From a checkpoint of a small self-supervised image encoder.
Model: 0.839M parameters, 32-pixel images, activation relu.
Training: adamw at rate 0.0023, batches of 256.
Data: trained on photos of plants and fungi (iNaturalist), 90422 training examples, 17.6 epochs.
Rows from block 11, named by matrix and row number. Each number is 128 + 32 x the weight over the matrix's rms, rounded and kept within 0 to 255. All counts start at 0. Numbers have three digits each.
# pw: pointwise conv (model.blocks.11.pw.weight, 128x128x1x1), inputs 86-127
pw.0:135166178114112112175109127122133115135119142099128145091154138136140138106106110086087124140101177111133161165153118137183141
pw.1:122142101094109038120159126117118141082102157143104087130166141144086134113146102090168138139114140172119098148094103111148150
pw.2:140163173106154154129090132181078140141148161120113155125114111164157106169104160120126139136084101164177150098167095189129110
pw.3:081163093172192195099151103158138134092108148079132120109099098104106123211118143186113066134103152113117040112195158149051128
pw.4:156121071162102183140084171091122104076189143132150149128097134157133105093151116145142074151157127180131112157129135147107080
pw.5:147137134070163104098121123175130169157077120127153143067131210108147093136101108147141150100096140092170048109132121152119151
pw.6:097100109120148140031163163055110113158008132079104095102130129154170118108132186023112056077138096102075019109076145117161173
pw.7:170093145117134137145104090103105140134130098161176050171128150129126144174065165115170096149142165139074129121054131099128108
pw.8:141125141151124147136111114138085141049186078113095148133094156090078126116176045151182134118123141110134160158166118146127137
pw.9:159095128136140140125096117119095104157083112141130080170113119047180155132062156094112087151094152089099095106094106135085122
pw.10:106111160092151131106170109156110078082113117141151119111132091120070133089129109140165119080130090160038095149165096103102105
pw.11:121098145079110141147103164177092131099129100149141053110150179126164131131062166115173158090127137103162157086062114160074138
pw.12:146134096113173126097165111076133142135160150091125109087162130138089122118163109140126093121136130114130097158171129125135180
pw.13:074115102149169233083088134119073139167174153084086164162110093130117092155157150150102071122092170073151053146125068144172127
pw.14:134157146073193101069141114187164171112084099124153108028149161156165145157154169155112183104122108096166126120109096109111154
pw.15:071147194148150141117091071075113143058125135107150151081106145167138148128146164098147102117154125132100142098133123142107095
pw.16:120161128140168076067139098103154136149172192105126118148163145167101156127089116102065134124143129070125073128120101115158084
pw.17:169116093054111126131149104149089136126118067185111108145106112053063150101047127125102157136093090122138061128116123136100084
pw.18:033146170151116126157100153093192078156068168134148125118174100140188131195117161152115136110143181115105129147114142125137136
pw.19:115128185114155101119090161181156157165088144144165063143131168173141137122108138092138176088161110107119176099109098150099102
pw.20:102162153107150110099091116120116058104047075107166132112119139168155117159128099108175112118142131124073147145141113113123098
pw.21:088120155116149133113158126148139092094093144137156162119162124152099146122116095104164174122114114127084118148146162063128092
pw.22:109185152206144169115143120146161140082112208073118178116139091198135136135153121154098136093194126137062108117171157101111142
pw.23:112155194121110080202108127106179150140165087150095114113118133115137135178130147180082089153095139102166121115134110149075095
pw.24:089087137181135149122121130079083118096139145118132157070154095109127127158194114101102142143120186112129104178188067158128183
pw.25:144129208180121228144118101161133086118163189127127139116101141175131109131115082170167136127108147188133127071146119141114123
pw.26:120176131135118149094108103142129150080181145097118150096116130154084121141124106120179101173148143121170174080126091148107086
pw.27:104141118146158165080135121165097111192144168117103138127158120115096139148117063131094189121078134119140018163147140141138129
pw.28:110141177098119136152128106088054183102191126100106174132140183136156139122163158095130108118139102090159158074140059142115120
pw.29:130168159100106089136080150099150086204082126132131087132142151147202147161093166108085126132168142081056146108105173130137116
pw.30:130112148165126179139123095103165101110164155143163157113102128218125157141136150152116074131132127149112094128157133089099141
pw.31:145093161085122089139104166110115174079160102160148062094097132074074145170158122159138086177063144165164202138159101144077135
pw.32:140098111170120171120115074073072080132150141090104151096107152086097098100133104167135161075104169143181130144127159147149155
pw.33:131093130116186118111088101142155104093090148145111166032111174150104109116185065143106133126039135087188141161127116133091120
pw.34:154165143111156113095152114117116105156144138105145149122118156168126090105136155136140149143110109095152061140122092095138090
pw.35:120093170080164140097149088155097179112139095168133115090155079080101156151071124143168180117043117122139124068150091145040122
pw.36:064079140128143096168138091117155115072139092139124098112141141151166120175113182137152102128087124141115133106090139107110103
pw.37:145139127174097164178128098111123079083131148149150160127093102126097135099169098159089085119163115140131123123148140137083094
pw.38:162158098141061109069125161126123101190111101126086109111123117121113121143103187122114090097146132106119084174102154118239147
pw.39:143105123106124064136072080159141162074137144110122082111147131087113173094117097093107168121133096115139141074135149154069092
pw.40:114122116096148215135100144113081119184135105117097094129123105092096134103129160128099105126083121153120073130165125135151142
pw.41:094082137098129116120066111091136108111155134142166138129073149117093101154021125160172124153108173159125146102150148118127148
pw.42:113112157109164122150157098136114088094120075171110147107157105129118119103144091165124129133093124149076102136150141103053106
pw.43:167107164120188141070171163121152124137172135139073087135185143148103138164134147127089146184085079095128072098118104118103090
pw.44:147145118113073106120135126077142088213132091157146097136180109096144113134100180089123119118139150156140046145097152130143130
pw.45:124177150072096120134091124108134173055145062082086133086123171143114137099137102065089085157161095103123153096158104104128112
pw.46:071153154161146142157139121128147121071158135118112142135127108159122139152153142102144145093164127159112124158116170107139133
pw.47:177133117149082090184117114101113134099170088108143097125061124070121108183106128119083109157138124216148169126167120138185193
pw.48:104143136149139113123138095086111118089144103082118139062031095160146105120134102082119138157144129140143129152121084144127111
pw.49:161161143122105109075115125161141137166120173153105123135178113185102145064072147166113175113120102117178092119088149102159063
pw.50:146134168108117118114123132102090187072170146168141113080127143149057173141109092139111125141123071108126165101080107121092081
pw.51:172096177116162146156154115097109091082149155159149136116083092126062148127121161151154123123109112157131148117111133127152155
pw.52:132116158124154168113128070050116137082112107140105166108052121130077107116146121160090067136080075098129113117154130123101148
pw.53:106086130148112152151079086168104092121138140167113125154144117156177088103174125115186117117100131175102168141142163114070136
pw.54:139155117132176139075169134148136144155088143143106151110165106178073141180144187141146088098132118107137059138075072090058134
pw.55:130125118172109098110090122151152124108144127112078139119157176185135140154149104067134063099153153108105152185132141108112089
pw.56:105113138193170186144155116128158165084163110124090144116141131116118181131144091112130098154150146098115161180104110116061115
pw.57:101166183114136158116123132105069114119158161093111229091139175159165153089176149099145182132130100074146158122111038127140108
pw.58:188132198148106124135128129104101118172146124107101122157130143079122145138081142084121134089104146112168081084107109152133114
pw.59:121076120091200131122164108125109134084080127160154132132120138154097139136137114116186091079116132168103096132149072144064073
pw.60:237106088092112157088140126126093077180099123119120135113107125087096139099138121146147147107099168089153046146141096106155146
pw.61:117115209081095157130087102126131159087115089150182161165088116175174147129095181168080103110129096130139148107145130129112087
pw.62:188132090166135166126104096088150147152143110027069110107088101115082077110127103123090061131130124117132113131135069150187170
pw.63:106191139175175158129150143078172084116123167138066147099139129157109174121166114134075125086133148084142111133167093113142129
pw.64:154089129117153098161089110087129067114160071156139132119107086118109140158124169161087115104106120121146137115155147087098144
pw.65:162151187198110186126125119067158104128181167151089148123167147142091183129169121161094161122147141074169119149155079154076091
pw.66:155122107135131123110086164112111066149106149103097141132131153145176134116110152092118066154111100118133127120116113128110157
pw.67:135114186096127085115131116080163115052104129118102119090089098132105105107083067148080090099097109140109123141130133103117077
pw.68:039173131153108116146179148120124166125108135139097099134184134169171200180109163070182117146138150145096211136097133134171106
pw.69:074126150119141152163124119101175147107124116141125099118138085132130131136084094162109143109110138096119125157145134140035092
pw.70:133057088136150141135111136129106138093072143161073116102038085077100137134134135108117067115086088116101034124167157170099209
pw.71:177092151099116143144127105086121094081107099219207096152107087145116126147082122176152090135116135167087141065136143080095114
pw.72:103111143122152144123111080064132103130091159091197120127109104171134051161093168144118049134122105164096091110145117124091178
pw.73:155106117127088082123100129111139081113144088138153083128115137007090132099129082184093105083144120125157114164104171160141077
pw.74:130117139110107115149099086100166116137114099169138129120075079167132190169118164146092109124123114159068105080091150098116115
pw.75:147067131103169095113154147100047175084148126134112154088134129119012106081144074138147078130080154118138055119118096112107110
pw.76:102091145071135165138082138124105128128141162108072109156085065083153142143123139109102106098089140103099149116144068159123127
pw.77:118121040129130109137125159126151093152140119102141131091118113026136037088136120185137147100095171192107147167146186117107142
pw.78:125142186090139111128142135119164124179079089144132133114087105154155136096096124158102173112173120104184143137089139116112086
pw.79:157095112103163074128164108107120097120144099123092146043130167113047111075165079124128131141087135111172191178174080124155129
pw.80:139178117071135088071160114136055173085155163126117130128132168161077161092108127112160168092126082123167115103160129130124150
pw.81:116119156123134121159157122180118187115134137135153145122120157082116149114116110139167232178112130141190165085176127113075116
pw.82:173110131167105168106091145110134139134194074179136149142085118134107179164121097155142128128158166096154155160136095182125096
pw.83:146155138121110098142138133111168152148099148151153136177113148146137167171098133141111165168162137123159143136097244115142137
pw.84:113156130129121107152108144145089064110129133168114127133197171104156110143102098085203185121110165145122210155094173115112082
pw.85:164126115172166184143137095152136141125100133122064126137152165077095098125096087110109122131121175137160026128145122175117175
pw.86:112146104178105137135122141181161168127089118152086139159129127095150130154072178094090181088191121074109234116077129142132137
pw.87:180133167047142135165054069108105106107162132132128106133109144146119157083086132114154052110075165162108151035131107160109161
pw.88:154108147125136155128075115116081115138165054145147172126133101064031148132110098132112111154037141156136157095115121151090122
pw.89:163111099100189168120178100149115120145161122120144071103138155029097107103153095169125161103112149145180071168168126117118135
pw.90:054151134118141133124072108133145077154107150114154171082173061127186150156131174072088119154117093145115138118153097133115146
pw.91:143130085143149177141089097096186132105115072138084130099136164066124075139101127179110122096056212132156058156147086152076161
pw.92:109145151207153145132145110131193063116081185139156133106133131123154126172138138161136137082162157107136137201174177124125130
pw.93:055142142114121069132119083091147141124116100155101131153163135082146154099158117139171160146090237147154168105099135119112137
pw.94:140133158072158082093149134198144144121099110166142100096134150104127136144101145098130157130128095127157130107119136181044100
pw.95:136087134100102124109101045100093181165176142140091155133086127113115103078127094085129075083107142132176088099133100099151140
pw.96:139152159088132077142057175156096120166130120124093094134119176104168085123094139131145130137084124145161121106112139121147136
pw.97:179112073143140172096141119101096145094181094106081092139089109093000030119144074126138135125124178145144103149157108119120116
pw.98:140112076131152110145164153108099103091161096091129139139104118136104127108194075099168137160095169163164159177114101151099068
pw.99:163140134094114110091134107092149141157177112124089114151111111159114176167122112148083121146120078081118068123153102134173112
pw.100:166093124085116140145078122085088127165139098108120099155127126043128120138097189096131136113083158163137101131097106108165161
pw.101:121169161151129123164168139100134121061129125147108135090153131137129150072175102119104087128136131120131106117096125117097088
pw.102:121122101105134154149188152116131117146131126149130076186131116106103197149131147149108094154172109079118123211114182109178116
pw.103:129074128138143135180104081072158130074186084139086137091066129132144113112160098142113071116113121167142133143155127132093150
pw.104:137108096166131184078174176105093120172115090105031136159170093122137107144109212095171071131126190096119106098072113081103118
pw.105:086149172096144143088116131176131168116109128138122126130185141170139176166102153135138138110169132062148164137063091151159093
pw.106:085127106107160156144118096180076177145107092101140165108109136133150126114151096187101141113096119127184174118148085168117119
pw.107:168157125134156159111109112161112119123163149113090161135155178107092075094125075145184174159098143110167140162134091144148090
pw.108:110067111129103130150109095108107148090175124159143088099086113094118128124162125154151119156121178210108159128115140110077149
pw.109:159135136107138100119074101141085094162170076117136106074119169087124125047134148136079159114105118105180182157118087137104090
pw.110:078166163126130128124086162160163088187158111094145170129118091138208140136163204091069103118137117068117183101173109151103119
pw.111:076085177132165159083045116134092154125126156078125164112109087145132101136151194117134104117132123048121136075122065155087170
pw.112:122196179142087155128134120077125147071139111130105194084072126189091116118147119161101046102141100151130149158111094106146086
pw.113:167117109061138121090107111093072140114107172129083111145094160068088138107120112111129138071097093168146108102112102146165131
pw.114:136147154175095168209147136106178086103119170162107120110136142139113155100156109160085091118152113140157097142123174097063120
pw.115:175112070129098091120165078185088144122112093125100160104139148076124155154105131089157172127119156148178130130144156179141143
pw.116:132120168157122157145122144101118133096136126145128168128092077153176116139086135175112119114117112172071160093091143096126129
pw.117:067137165137172116098074141176110120165092100090133152114164125175174125125107148122153159114113130082126162140121074141082093
pw.118:079153187132096131084155161092196146165099147153165138106175129162111209098069149145109131146158175080091176086042129107119098
pw.119:089139141106162140061092126160072149155153100090118112119161205147158184096137163152144129120110153079172106121138063130143126
pw.120:097133146183132116109133186163150152115109181181112133118185145120169152160141183129177203171128151121134163117165129134150143
pw.121:118118126085129112113113057097154064164137103087150160147121131111163133134143088095085125166099088136133116123148110152208163
pw.122:151164121067137128129107054152054150113170111112152155138085173133124132080099062133152105129120115185179129077117120167119130
pw.123:105146080106182191142060089081100126144145123034130156117144135085181141154186125135134113151069106150168162163176125147144104
pw.124:179155147101103095179087105100120130083202073126153123080099192128067135084139112148167146126137137158157140098087134122095065
pw.125:142093101130166121104137102119139145116087109169175110094130136123100184085126133148131092111134109131085124149087115109082066
pw.126:106127128127137056085137167166161046121105111133144126130163129123154148142092169145191130133117144119084219177143118177152110
pw.127:087090146172159164163129087086103124113142126131110129067109101125072059106147062138072078110060151128121140157209121110127124