Weights of a small self-supervised image encoder.
Model: 0.839M parameters, 32-pixel images, arch convmixer, patch size 2, depths [16].
Training: 6200 steps, batches of 256.
Data: trained on photos of plants and fungi (iNaturalist), 90422 training examples, 17.6 epochs.
Rows from block 2 of a small self-supervised image encoder, named by matrix and row number. Each number is 500 + 50 x the weight over its row's rms, rounded and kept within 0 to 999. All counts start at 0. Numbers have three digits each.
After each channel's rows are labels from the 100 images, of 14848, where the channel reaches its highest value: "colour at peak" is the nearest of a few named colours to the mean colour under the peak. Only what is clearly more common there than usual is listed. The data: photos of plants and fungi (iNaturalist).
# pw: pointwise conv (model.blocks.2.pw.weight, 128x128x1x1), inputs 95-113

pw.100:573524415493453488443580453616530526568468449510515522525
colour at peak: pink; white

pw.9:533466497458573476468428480520433449430593532545511457472
colour at peak: grey

pw.43:527519475519579440548584506494521458533590480587496505540
colour at peak: pink

pw.119:417596505478510525532567400484458478505502509539451581555
colour at peak: grey

pw.99:474458534500420590440530427428425464554446445493428505444
colour at peak: pink

pw.59:478458409428481477476575447561494481502450501517549519530
colour at peak: brown

pw.98:437553474517545496417467519485537547463458559377456499474
colour at peak: black

pw.107:530497575400501550510532483527429438508484419503515426400
colour at peak: pink; white

pw.0:413524502561490487417408550463512536514545457447478431473
colour at peak: black

pw.34:480472549565477433511440471424411481588458460511377437518
colour at peak: black

pw.113:383508525532572444416435530580464553472542490408468501475
colour at peak: black

pw.108:442516379508550445504524557524500551398555571495424481516
colour at peak: black

pw.54:407467517514488546465436482457538473379480562485527440486
colour at peak: black

pw.20:505505596482516501534426461474488501544471533485443460519
colour at peak: yellow

pw.70:523488492518514554453455525526467502461486485527478482510
colour at peak: grey

pw.116:440506549563437480443438475453581554497464541472512508555
colour at peak: brown

pw.127:398523504471508467430425506461456532482434529396554457481
colour at peak: black

pw.72:481498448465503530567599467489509479431522516513480517528
colour at peak: black

pw.103:479490491470569491507484561512551522508632356452460540432
colour at peak: pink

pw.65:497492511541462550569458499461514538483466518464527501585
colour at peak: black

pw.112:385463419440458531477590470459521482462498494533445389547
colour at peak: grey

pw.97:462479521503467536472497469513524514544435440580534397498
colour at peak: grey

pw.38:418487403472508537459524498521497502523494480467414513513
colour at peak: brown

pw.40:471503488549605509526497489557493490463458552533526485538
colour at peak: black

pw.76:451489563433545561438486539517500528453523488416479472421
colour at peak: black

pw.75:502463412499447581483443528447437523486442484454479427541
colour at peak: blue; cyan

pw.62:536567462495521483424438470423395548475461505473516512447
colour at peak: green

pw.47:551557537504423504522407491495490564552501413383537460413
colour at peak: grey

pw.32:559554503515480575521534546574489513431599632565509533453
colour at peak: pink; white

pw.89:428522487579502445419393563452531588447451533426507473485
colour at peak: black

pw.105:558440512441405584474534425502498513442507459479424481490
colour at peak: grey

pw.73:421439463509586466479414570461491473493522426526523547506
colour at peak: green

pw.114:466535529454532560483557512500504489523501392498506581453
colour at peak: white

pw.121:507502414476514563613596452468467489487497503491542474525
colour at peak: grey

pw.4:578402553456546540577496448541479523538531486470491415474
colour at peak: grey

pw.14:515475492503507419438406501515529434395480442435543533451
colour at peak: pink

pw.67:362525498454424504478521463448471561537463480506512508451
colour at peak: grey

pw.93:442475546415498523520486550527507547525460466440494436434
colour at peak: black

pw.91:467509487483513413523550555576476560474434467553527423435
colour at peak: pink; white

pw.64:505431531468540543485553488440469535550520439533426539540
colour at peak: grey

pw.16:492488441500409480451496455495455482439515540472534415518
colour at peak: black

pw.92:335433499533476518440422534515510557496494555427442508469
colour at peak: black

pw.10:464530572583491480471395502522520516475422478353579492482
colour at peak: green

pw.83:471452496416473522513432551468549477543464557502496476526
colour at peak: grey

pw.102:425514547450536608437476561465523542470495625561437527421
colour at peak: black

pw.19:386578546515467528456385476514471499460488572412545471488
colour at peak: black

pw.39:492499475459496500522562458528418519539454449456507519429
colour at peak: white; pink

pw.3:426500481499477528471560439543552548465508478497471409592
colour at peak: pink

pw.55:494435582525609502515598459515536458524538526539434582434
colour at peak: white; pink

pw.45:527504557480506529486562452393487516546473433524418428484
colour at peak: pink; yellow

pw.58:592450504466504525524469491519548447503581512498510595514
colour at peak: grey

pw.29:513585402455454516554573446467499570427511605514464526525
colour at peak: black

pw.8:399393421525507497486466526483524479478498558513521520537
colour at peak: black

pw.49:469477495614578481437355552486443536475471416541517470489
colour at peak: green

pw.53:444570409490495566502418515483509531467549489548508494575
colour at peak: black

pw.63:423475453515523445474489518412532525542527455459510452530
colour at peak: grey

pw.24:515485474443474540468453530462426516508496459533553573471
colour at peak: white