Weights of a small self-supervised image encoder.
Model: 0.839M parameters, 32-pixel images, arch convmixer, depths [16].
Data: trained on photos of plants and fungi (iNaturalist), 17.6 epochs.
Rows from block 4 of a small self-supervised image encoder, named by matrix and row number. Each number is 128 + 24 x the weight over its row's rms, rounded and kept within 0 to 255. All counts start at 0.
After each channel's rows are labels from the 100 images, of 14848, where the channel reaches its highest value: "colour at peak" is the nearest of a few named colours to the mean colour under the peak. Only what is clearly more common there than usual is listed. The data: photos of plants and fungi (iNaturalist). In brackets: how many of the 100.
# pw: pointwise conv (model.blocks.4.pw.weight, 128x128x1x1), inputs 64-127

pw.13 [ 95 151  94 167 142 100 113 107 155 158  91  91 123 111  95 127 100 122 146  85 139 131 121  99 145 130  75  89 120  70 122 113  86 136 113 136 132 118 104 161 155 156 142 135 128 137 171 156 139 154 133 117 107 184 108 135 161  96 117 138 114 113 169 114]
colour at peak: black (65)

pw.90 [131 150  90 156 124 124 135 110 117 135 127  84 123 102 181 112  95  87 155 101 134 129 166  65 105 130 139 131 104 145 111 153 137 125 149 133  98 152  99 141 129 133 132  91  81 120  93 125 141  99 163 139 161  84 112 121 133 141 151 102 155 117 135 107]
colour at peak: pink (48); white (31)

pw.8 [121 144 101  96 127 136 154 150 156 125 109 155 144  75 164 121 155 134 154 133  94 167 109 138 146 135 129 124 120 179 140 147 143 136 161 112 118 132  82  97 130 141  97  91 151 128 138  92 107 145 109 100 144 144 143 145 173 117 119  96 103 132  90  94]
colour at peak: white (40); pink (26)

pw.94 [140 115 128 144 118 113 109 149 120 164 122 110  92 113 155 200 130 133 122 167 169 101 114 115 117 114 193 150 141 114 148 147  83 124 106 122 111 119 146  93 171 136 144 136 134 105 137  84 119 147 157 144 105 105 139  98 113 155 157 106 180  91 145 116]
colour at peak: white (81)

pw.111 [148 105  94 210 115  91 176  94 121 157 138 165 101 154 135 133 148 112 128 151 139 187 131 125 102 142 187 150 116 151 132 104 119 160 125 137 111  95  90 106  98 118 125 140 113 135 158 150 109 137 110 117 119 111 152  86 139 153 140 150 140 125 133 127]
colour at peak: white (49)

pw.65 [135 103 121 108 128 158 144 127  90 127 136 134 116 121 165 126 183 113 128 128 147 116 152 105 121 138 161 131 157 183 135 115 161  92 100 139 120 123 127 127 134  92 126 126 103 115  96 122 108 101 108 125 135 139 127 142 138 119 131 119 169 108 142  90]
colour at peak: white (48); pink (25)

pw.52 [135 158 130 149 108 139 107 126 132 127  88 164 125  83 159 147 131 120  94 147 126 138  81  84 122  98 107 143 100 129 138 137  56 149  59 131 109 149 149 147 142 106 136 124  95  67 158 109 144  95  89 116 144 126 155  91 144 139 147 106 153 112 152 129]
colour at peak: white (53); pink (39)

pw.27 [129  90  82 123 176 146 165 133 111 135 135 136 138 131 105 153 120 175 130 168 123 140 153 105 108 146 152  89 113  94  87  91 115  94 115 126 115 109 135 125 106 125 112 128 143  84 120  98 119 118  95 132 129 100 172 116 115 148 147  81 159 107 135 101]
colour at peak: white (50)

pw.79 [115 133 129 124 123 140 148  93 157 151 167  96 114 143 137 155 106 122 105 129  87 113 148  92 122  94 122 139 112 154 157 119 130  77  96 104 128 100 124 150 152 152 100 133 117 123 107 115 123  86 169 142 117  82 148 151 111 101 100 131 171  88 133 146]
colour at peak: white (69)

pw.108 [149 135 147 140 139 122 113 115 107 139 106 113 173 137  93 130 156 111 151 119 130 141 101 102 151 171  76 109 102 118 127 156 114 166 132 148 107 124 143 116 128 124 119 136 151 141 182  98 129 128 109  69 111 166 126 116 180 116 145 109 137 166 146  92]
colour at peak: black (100)

pw.15 [145 138  87 173 106 148 136  87  97 104 165  69 139 161 164 167 119 103 127 123 132 141 166 114 136 109 124  94 141 115 128 132 145 147 110 107 165 119 142  96 106 153  88  83 116 102 152 136 137 121 126 159  90 143 123 147 154 131 158 102 135  91 135 109]
colour at peak: white (64)

pw.4 [122 165 114 167 121 142 137 113 133 140 112 154 149 149 171 125 168  95 111 136 119 129 117 100 100 130 192 142 133 177 138 134 118  70 125 114 151 123 167 133 115 124 102 148 137 119 118 132 119 112 150 136 142  97 157 124  84 157 167 166 165  83 108 121]
colour at peak: white (68)

pw.110 [107 161 120 101 129  88 125 111 126 127 134 118  97 135 149 141 139 131 148 136 163 138 164  91 140 123 150 147 118 148 138 122  87 146  78 146  91 118 150 107 153 162 115 145 152 115 153 107 112 117 100 153 121 161 139 119 137 174 147 110 144 120 151 165]
colour at peak: white (59); pink (25)

pw.82 [ 96 108  86 151 112 115 166  88  81 123 166  77 126 103 173 112 142 117 114 129 145 138 151 109 113 141 138 122 138 114 122 129 138  77 140 115  90 112 128 104 135 102 147 143  93 140 144 116 117  91 126 154  75 126 128 102 162 135 137 125 160 104 159 116]
colour at peak: white (62); pink (34)

pw.50 [140 134 123 150  94 101 165 147  94 129 146 117 113 147 163  92 131 126 103 111 125 169 133 125 116 128 123 170 116  95 142 120 124 138  86  98  96 160 132 148 130 108 109 123 121 111 145  84 136 125  93  64 149 150 161 132 157 109  97 141 100 120 125 122]
colour at peak: white (36); cyan (33)

pw.43 [126 124 103  97  79 210 111 112 185 108 133 111 119 125 117 152 122 118 100 130 122 132 117 132 171 111 143 139 128 121 114 173 141 139 102  95 144 114 116  97 148 151 129 121 156 143 132 157 117 162 125 100 127 116 129 131 117 159 150 143 144 141 129  66]
colour at peak: pink (43); white (26)

pw.119 [106 121 124 146 119 116 130  93 149 179 127 130 156 146 145  75 131 135 139 119 139 156 129 147 127  94 151 155 137 142 137 192 152 110 154 133 153 115 154 127 153 129 133 159 160 123 105 174 130 105 164  97 147 112 114 143  94 140 127 112 105 115 141 120]
colour at peak: white (33); pink (25)

pw.74 [147 110 107  93 162 187 147 128 171 159  91 135 119 138 132 103 146 114 164 111 132 141 108 135 145  91 121 128 124 151  97 143 158 102 148 100 152 167 110  96 173 120 113 146 134 150 138 154 123 134 109 124 143  93 117 136 145 134 137 130 155 102 120 155]
colour at peak: pink (35); white (30)

pw.96 [145 116 131  70  97 115 115 132 146 144  84 124 103 118 162 131 134 117 165 137 159  96 162 131 102 117  96 155 165 138 135 119 107 105 106 132 133 115 147 168 156 117 124 135 125 115  98 125 154 102 106 163 107 124 111 149 157 177 131 132 135  68 131  88]
colour at peak: pink (32)

pw.68 [128 119  86 182 114 151 170 130 127 110 113 149 105 144 189 132 196 133 159 137 172 129 161 151 139 131 179 169 143 139 171 134 131  90 104 131 120 145 129  81 123 152 110  98 146  96 112 120 129 107 107  77 132 146 144 141 138 119 138 171 134 118 170 126]
colour at peak: white (84)

pw.56 [147 110 171 155 123 109 120 116 133 118 123 120 159 162 129 115 128 121 141  99 160 135 108  99 105 147 135 145 124 106  89 107 135  73 125 126  97 142 149 105 140 134 152 117 108 113 117 146 146 126 128 137 154  89 145 105  96 158 115 109 125  71 165 131]
colour at peak: pink (28)

pw.91 [146 139  97 122  93 150 129 175 173 120 145 124 121  98 124 102 120 149 123 115 125 138 143 121 116 147 150 151 168 160 125 103 146 124 122 120  96 135 129  97 143 130 128  78 100 116 124 157 130 177 114 146 178 156 150 143 137 124 153 111 135 148 117 133]
colour at peak: white (25); pink (25)

pw.118 [154 129 105  66 112 119 119 131 204 129 144 142 128 138 169  81 147 136 142  93 136 124 121 154 138  93 201 176 106 166 130 156 119 120 157 145 132 160 110 134 136 126 118 134 148 143 110 115 146 145  98 133 100  90 145 126 120 161 142 116 152 114 113 187]
colour at peak: pink (35); white (29)

pw.70 [108  75  79 105 143 153 184 170  99 100 135 108 150  73 184  88 121 111 122 135 146 111 156 160 140 138 148 132 124 146 107 157 113 105 127 130  84 153 138 114 158 102 153 152 120 161 112 122 140 128 155 105  91 147 160 132 131 116 139 133 159 116 114 120]
colour at peak: white (66)

pw.54 [130 159 113 166 116 141 152 126 140 134 142 106 118 130 228 110 143 128 122 140 128 154 132 139 125 115 172 128 126 134 168 174 110  97 138 140 126 115 111 133 126 123 112 122 128 152 118 128  99  93 130 138 121 132 112 120 141 121 180 128 161 136 115 129]
colour at peak: white (85)

pw.127 [120 128 138  92  87  92 127 133 126 101 139  84 124  93 115 135 149 146 127 130 166  91 125 122 124 137 128 113 135  93 119 113 100  91 163 104  84 148  90  67 143 145 102  94 136 142 147 134 124 106 162  79  99 127 124 155 112 157 139 130 117  92 154 104]
colour at peak: white (47); pink (37)

pw.71 [118 153 110  80  95 139 121 125 194 182 177 144 106 155 172  96 117 109 106 121 118 114 101 101 139  96 165 174 114 192 137 192 135 140 130 123  97 119 142  82 139 127 139 117 147 147 134 143  89 137 140 131 119 141 144 134 144 171 136 121 115 156 130 162]
colour at peak: pink (37); white (30)

pw.47 [113 153 123  70 116 160 168  69 126 153 125  61 105 117 162 108 161 143 128 140 142 128 158 133 121 126 165 151 108 144 141 131  99 101 112 103 136 144 143 132 143 132 139 147 107 152 119 155 149 166 120 145 148 118 162 142 140 143 155 123 141 101 110 108]
colour at peak: white (58); pink (35)

pw.10 [110 144 147 122 125  99 147 101 108  83 175 128 156 154 102 104  96 145 130 118 144 134 157 139 155 106 135 152 123 172 101 118 198 143 181 125 143 162 120 154 129 163 112 135 118 174 126 165 190 108 134 126 120  94 111 134 116 115 139 147 127 143 121 135]
colour at peak: black (48)

pw.7 [147 107 109 105 115 145 164 110 145 109 100  88 128  88 165 133 152 153 120 115 151 125 136 119 136 160 111 112 116 114 117 156 125 126 124 113 118  91 109 177 136 137 128 124 136 115 104 102 124 180 127 119  86 158 119  74 158 133 127 113 193 124 139 108]
colour at peak: pink (30)

pw.57 [144 109 107 151 122 159 159 127 105 116  79 125 130 138 136 110 180  90 185 160 149 126  96 134 159 129 177 139 151 172 105 114 151 106 101 116 129 125 144  91 153 120 130 113 149 129 124 134 113 143 107  62 147 126 185 164 108 142 154  99 126 107 125 105]
colour at peak: white (83)

pw.78 [138 114  72 113 169 154 133 137 194 181 133 109 146 139 115  94 154 105  96 136 132 146 135 122 133 147 166 124 140 157 120 131 155 123 159 104 140 127 127 114 148 135 100 106 134 107 137  98 134 166 131 181 141 116 113 126 103 109 129 136 124 160 141 184]
colour at peak: pink (32)

pw.101 [132 142 117 118 135 114 178 145  99 115  93  98 110 146  94 101 125 151 135 121 136 139  93 113 155 131 157  87 118 116 125 113 122  98 125 165 114  76 157 106 130 161 122 136 144 117 153 112  97 147  88 103 101 161 124 134 132 122 145  74 101 123 112 102]
colour at peak: black (48)

pw.55 [119 139 118 144  86 124  99 146 136 136 121 143 134 127 160  93 167 150 149 136 111 186 109 139 138 151 162 149 128 171 165 178 151 118  76 143 135  95 114 127 132  95  79 115 109 130 128 124 120 145 149 113 159 104 122  85 135  59 139 110 161 154 145 134]
colour at peak: white (67)

pw.41 [132  95  95  87 126 122 104  70 100  88 130  96 123 133 168 128 156 129  66 138 170 124 192  94 123  77 107 140 135 123 108 144 131 108 141 107  99  98 121 155 117 140 103 108  70  86 117 116 131 116 130 160  87  82 130 140  96 149 150 125 132 107 143 129]
colour at peak: pink (69)

pw.83 [150 120 153 142 159 107 117 106 147 107 102 135  96 140 123 171 104 144 131 111 128 119 131 177 150 108 132 154 149 109 142 162 146 163 130 139 133 145 164  95 158 140 135 158 143 166 132 142 154 130 137 151 126  79  85 134 104 130 118 126 164 158  92 135]
colour at peak: black (94)

pw.58 [113 140 105 133 127 159 127 118 142 166 123 105  87  90 156 148 128 121 156 164 103 145 154 101 130 112 131 139 112 136 165 127 135  99 106 102 129 109 159 104 123  87 141 139 107 167  92 134 100  92 160 113 109 143  92  63 169 102 146 154 142  93  95 117]
colour at peak: white (44); pink (36)

pw.19 [ 95 105 142 109  91  89 163 140 126  98 123 143 144 143 129 118 120 178 151 126 177 114 166 114 146 150  99  80 142 133  85  98 115 132 157 128 155 118 119 103 127 143 107 100 102  95 122 118 148  97  87 144 112 118 146 141 125 178 144 132 109  95 130 127]
colour at peak: pink (26)

pw.38 [148 148 110 150 106 132 139 103 110 129 125 104  86 139 195 148 155 102 136 141 160 143 163  96 148  99 132  91 123  98 171 143 110  86 112  89 133 136 124 127 117 106 142 109  98 115 131 109 153 112 113 193 124 158 125 119 118 139 125 137 145 108 137 116]
colour at peak: pink (42); white (41)

pw.87 [149 140 131  96 143 154 136 137 141 149  95 136 136 116 121 121 123  93  94 132 162 131 101 118 150 114 159 115 118 151 152 137  73  78 103 130 152 115 163 139 151 137 153 155 100  99 165 101  88 120 163 137  99 133 151 133 136 178 125 100 147 104 138 135]
colour at peak: white (43); pink (36)

pw.85 [127 161 130 151  95 138 136 134 104 179 149 127 139  90 157 139 126 124 121 171 148 168 129 132  97 137 168 121 135 197 164 127 159 132  81 118 138 100 113 107 156 131 119 168 122 141 146 112 153 114 144  65  99 137 121  77 126 152 155 107 122 128 170  77]
colour at peak: white (61); pink (30)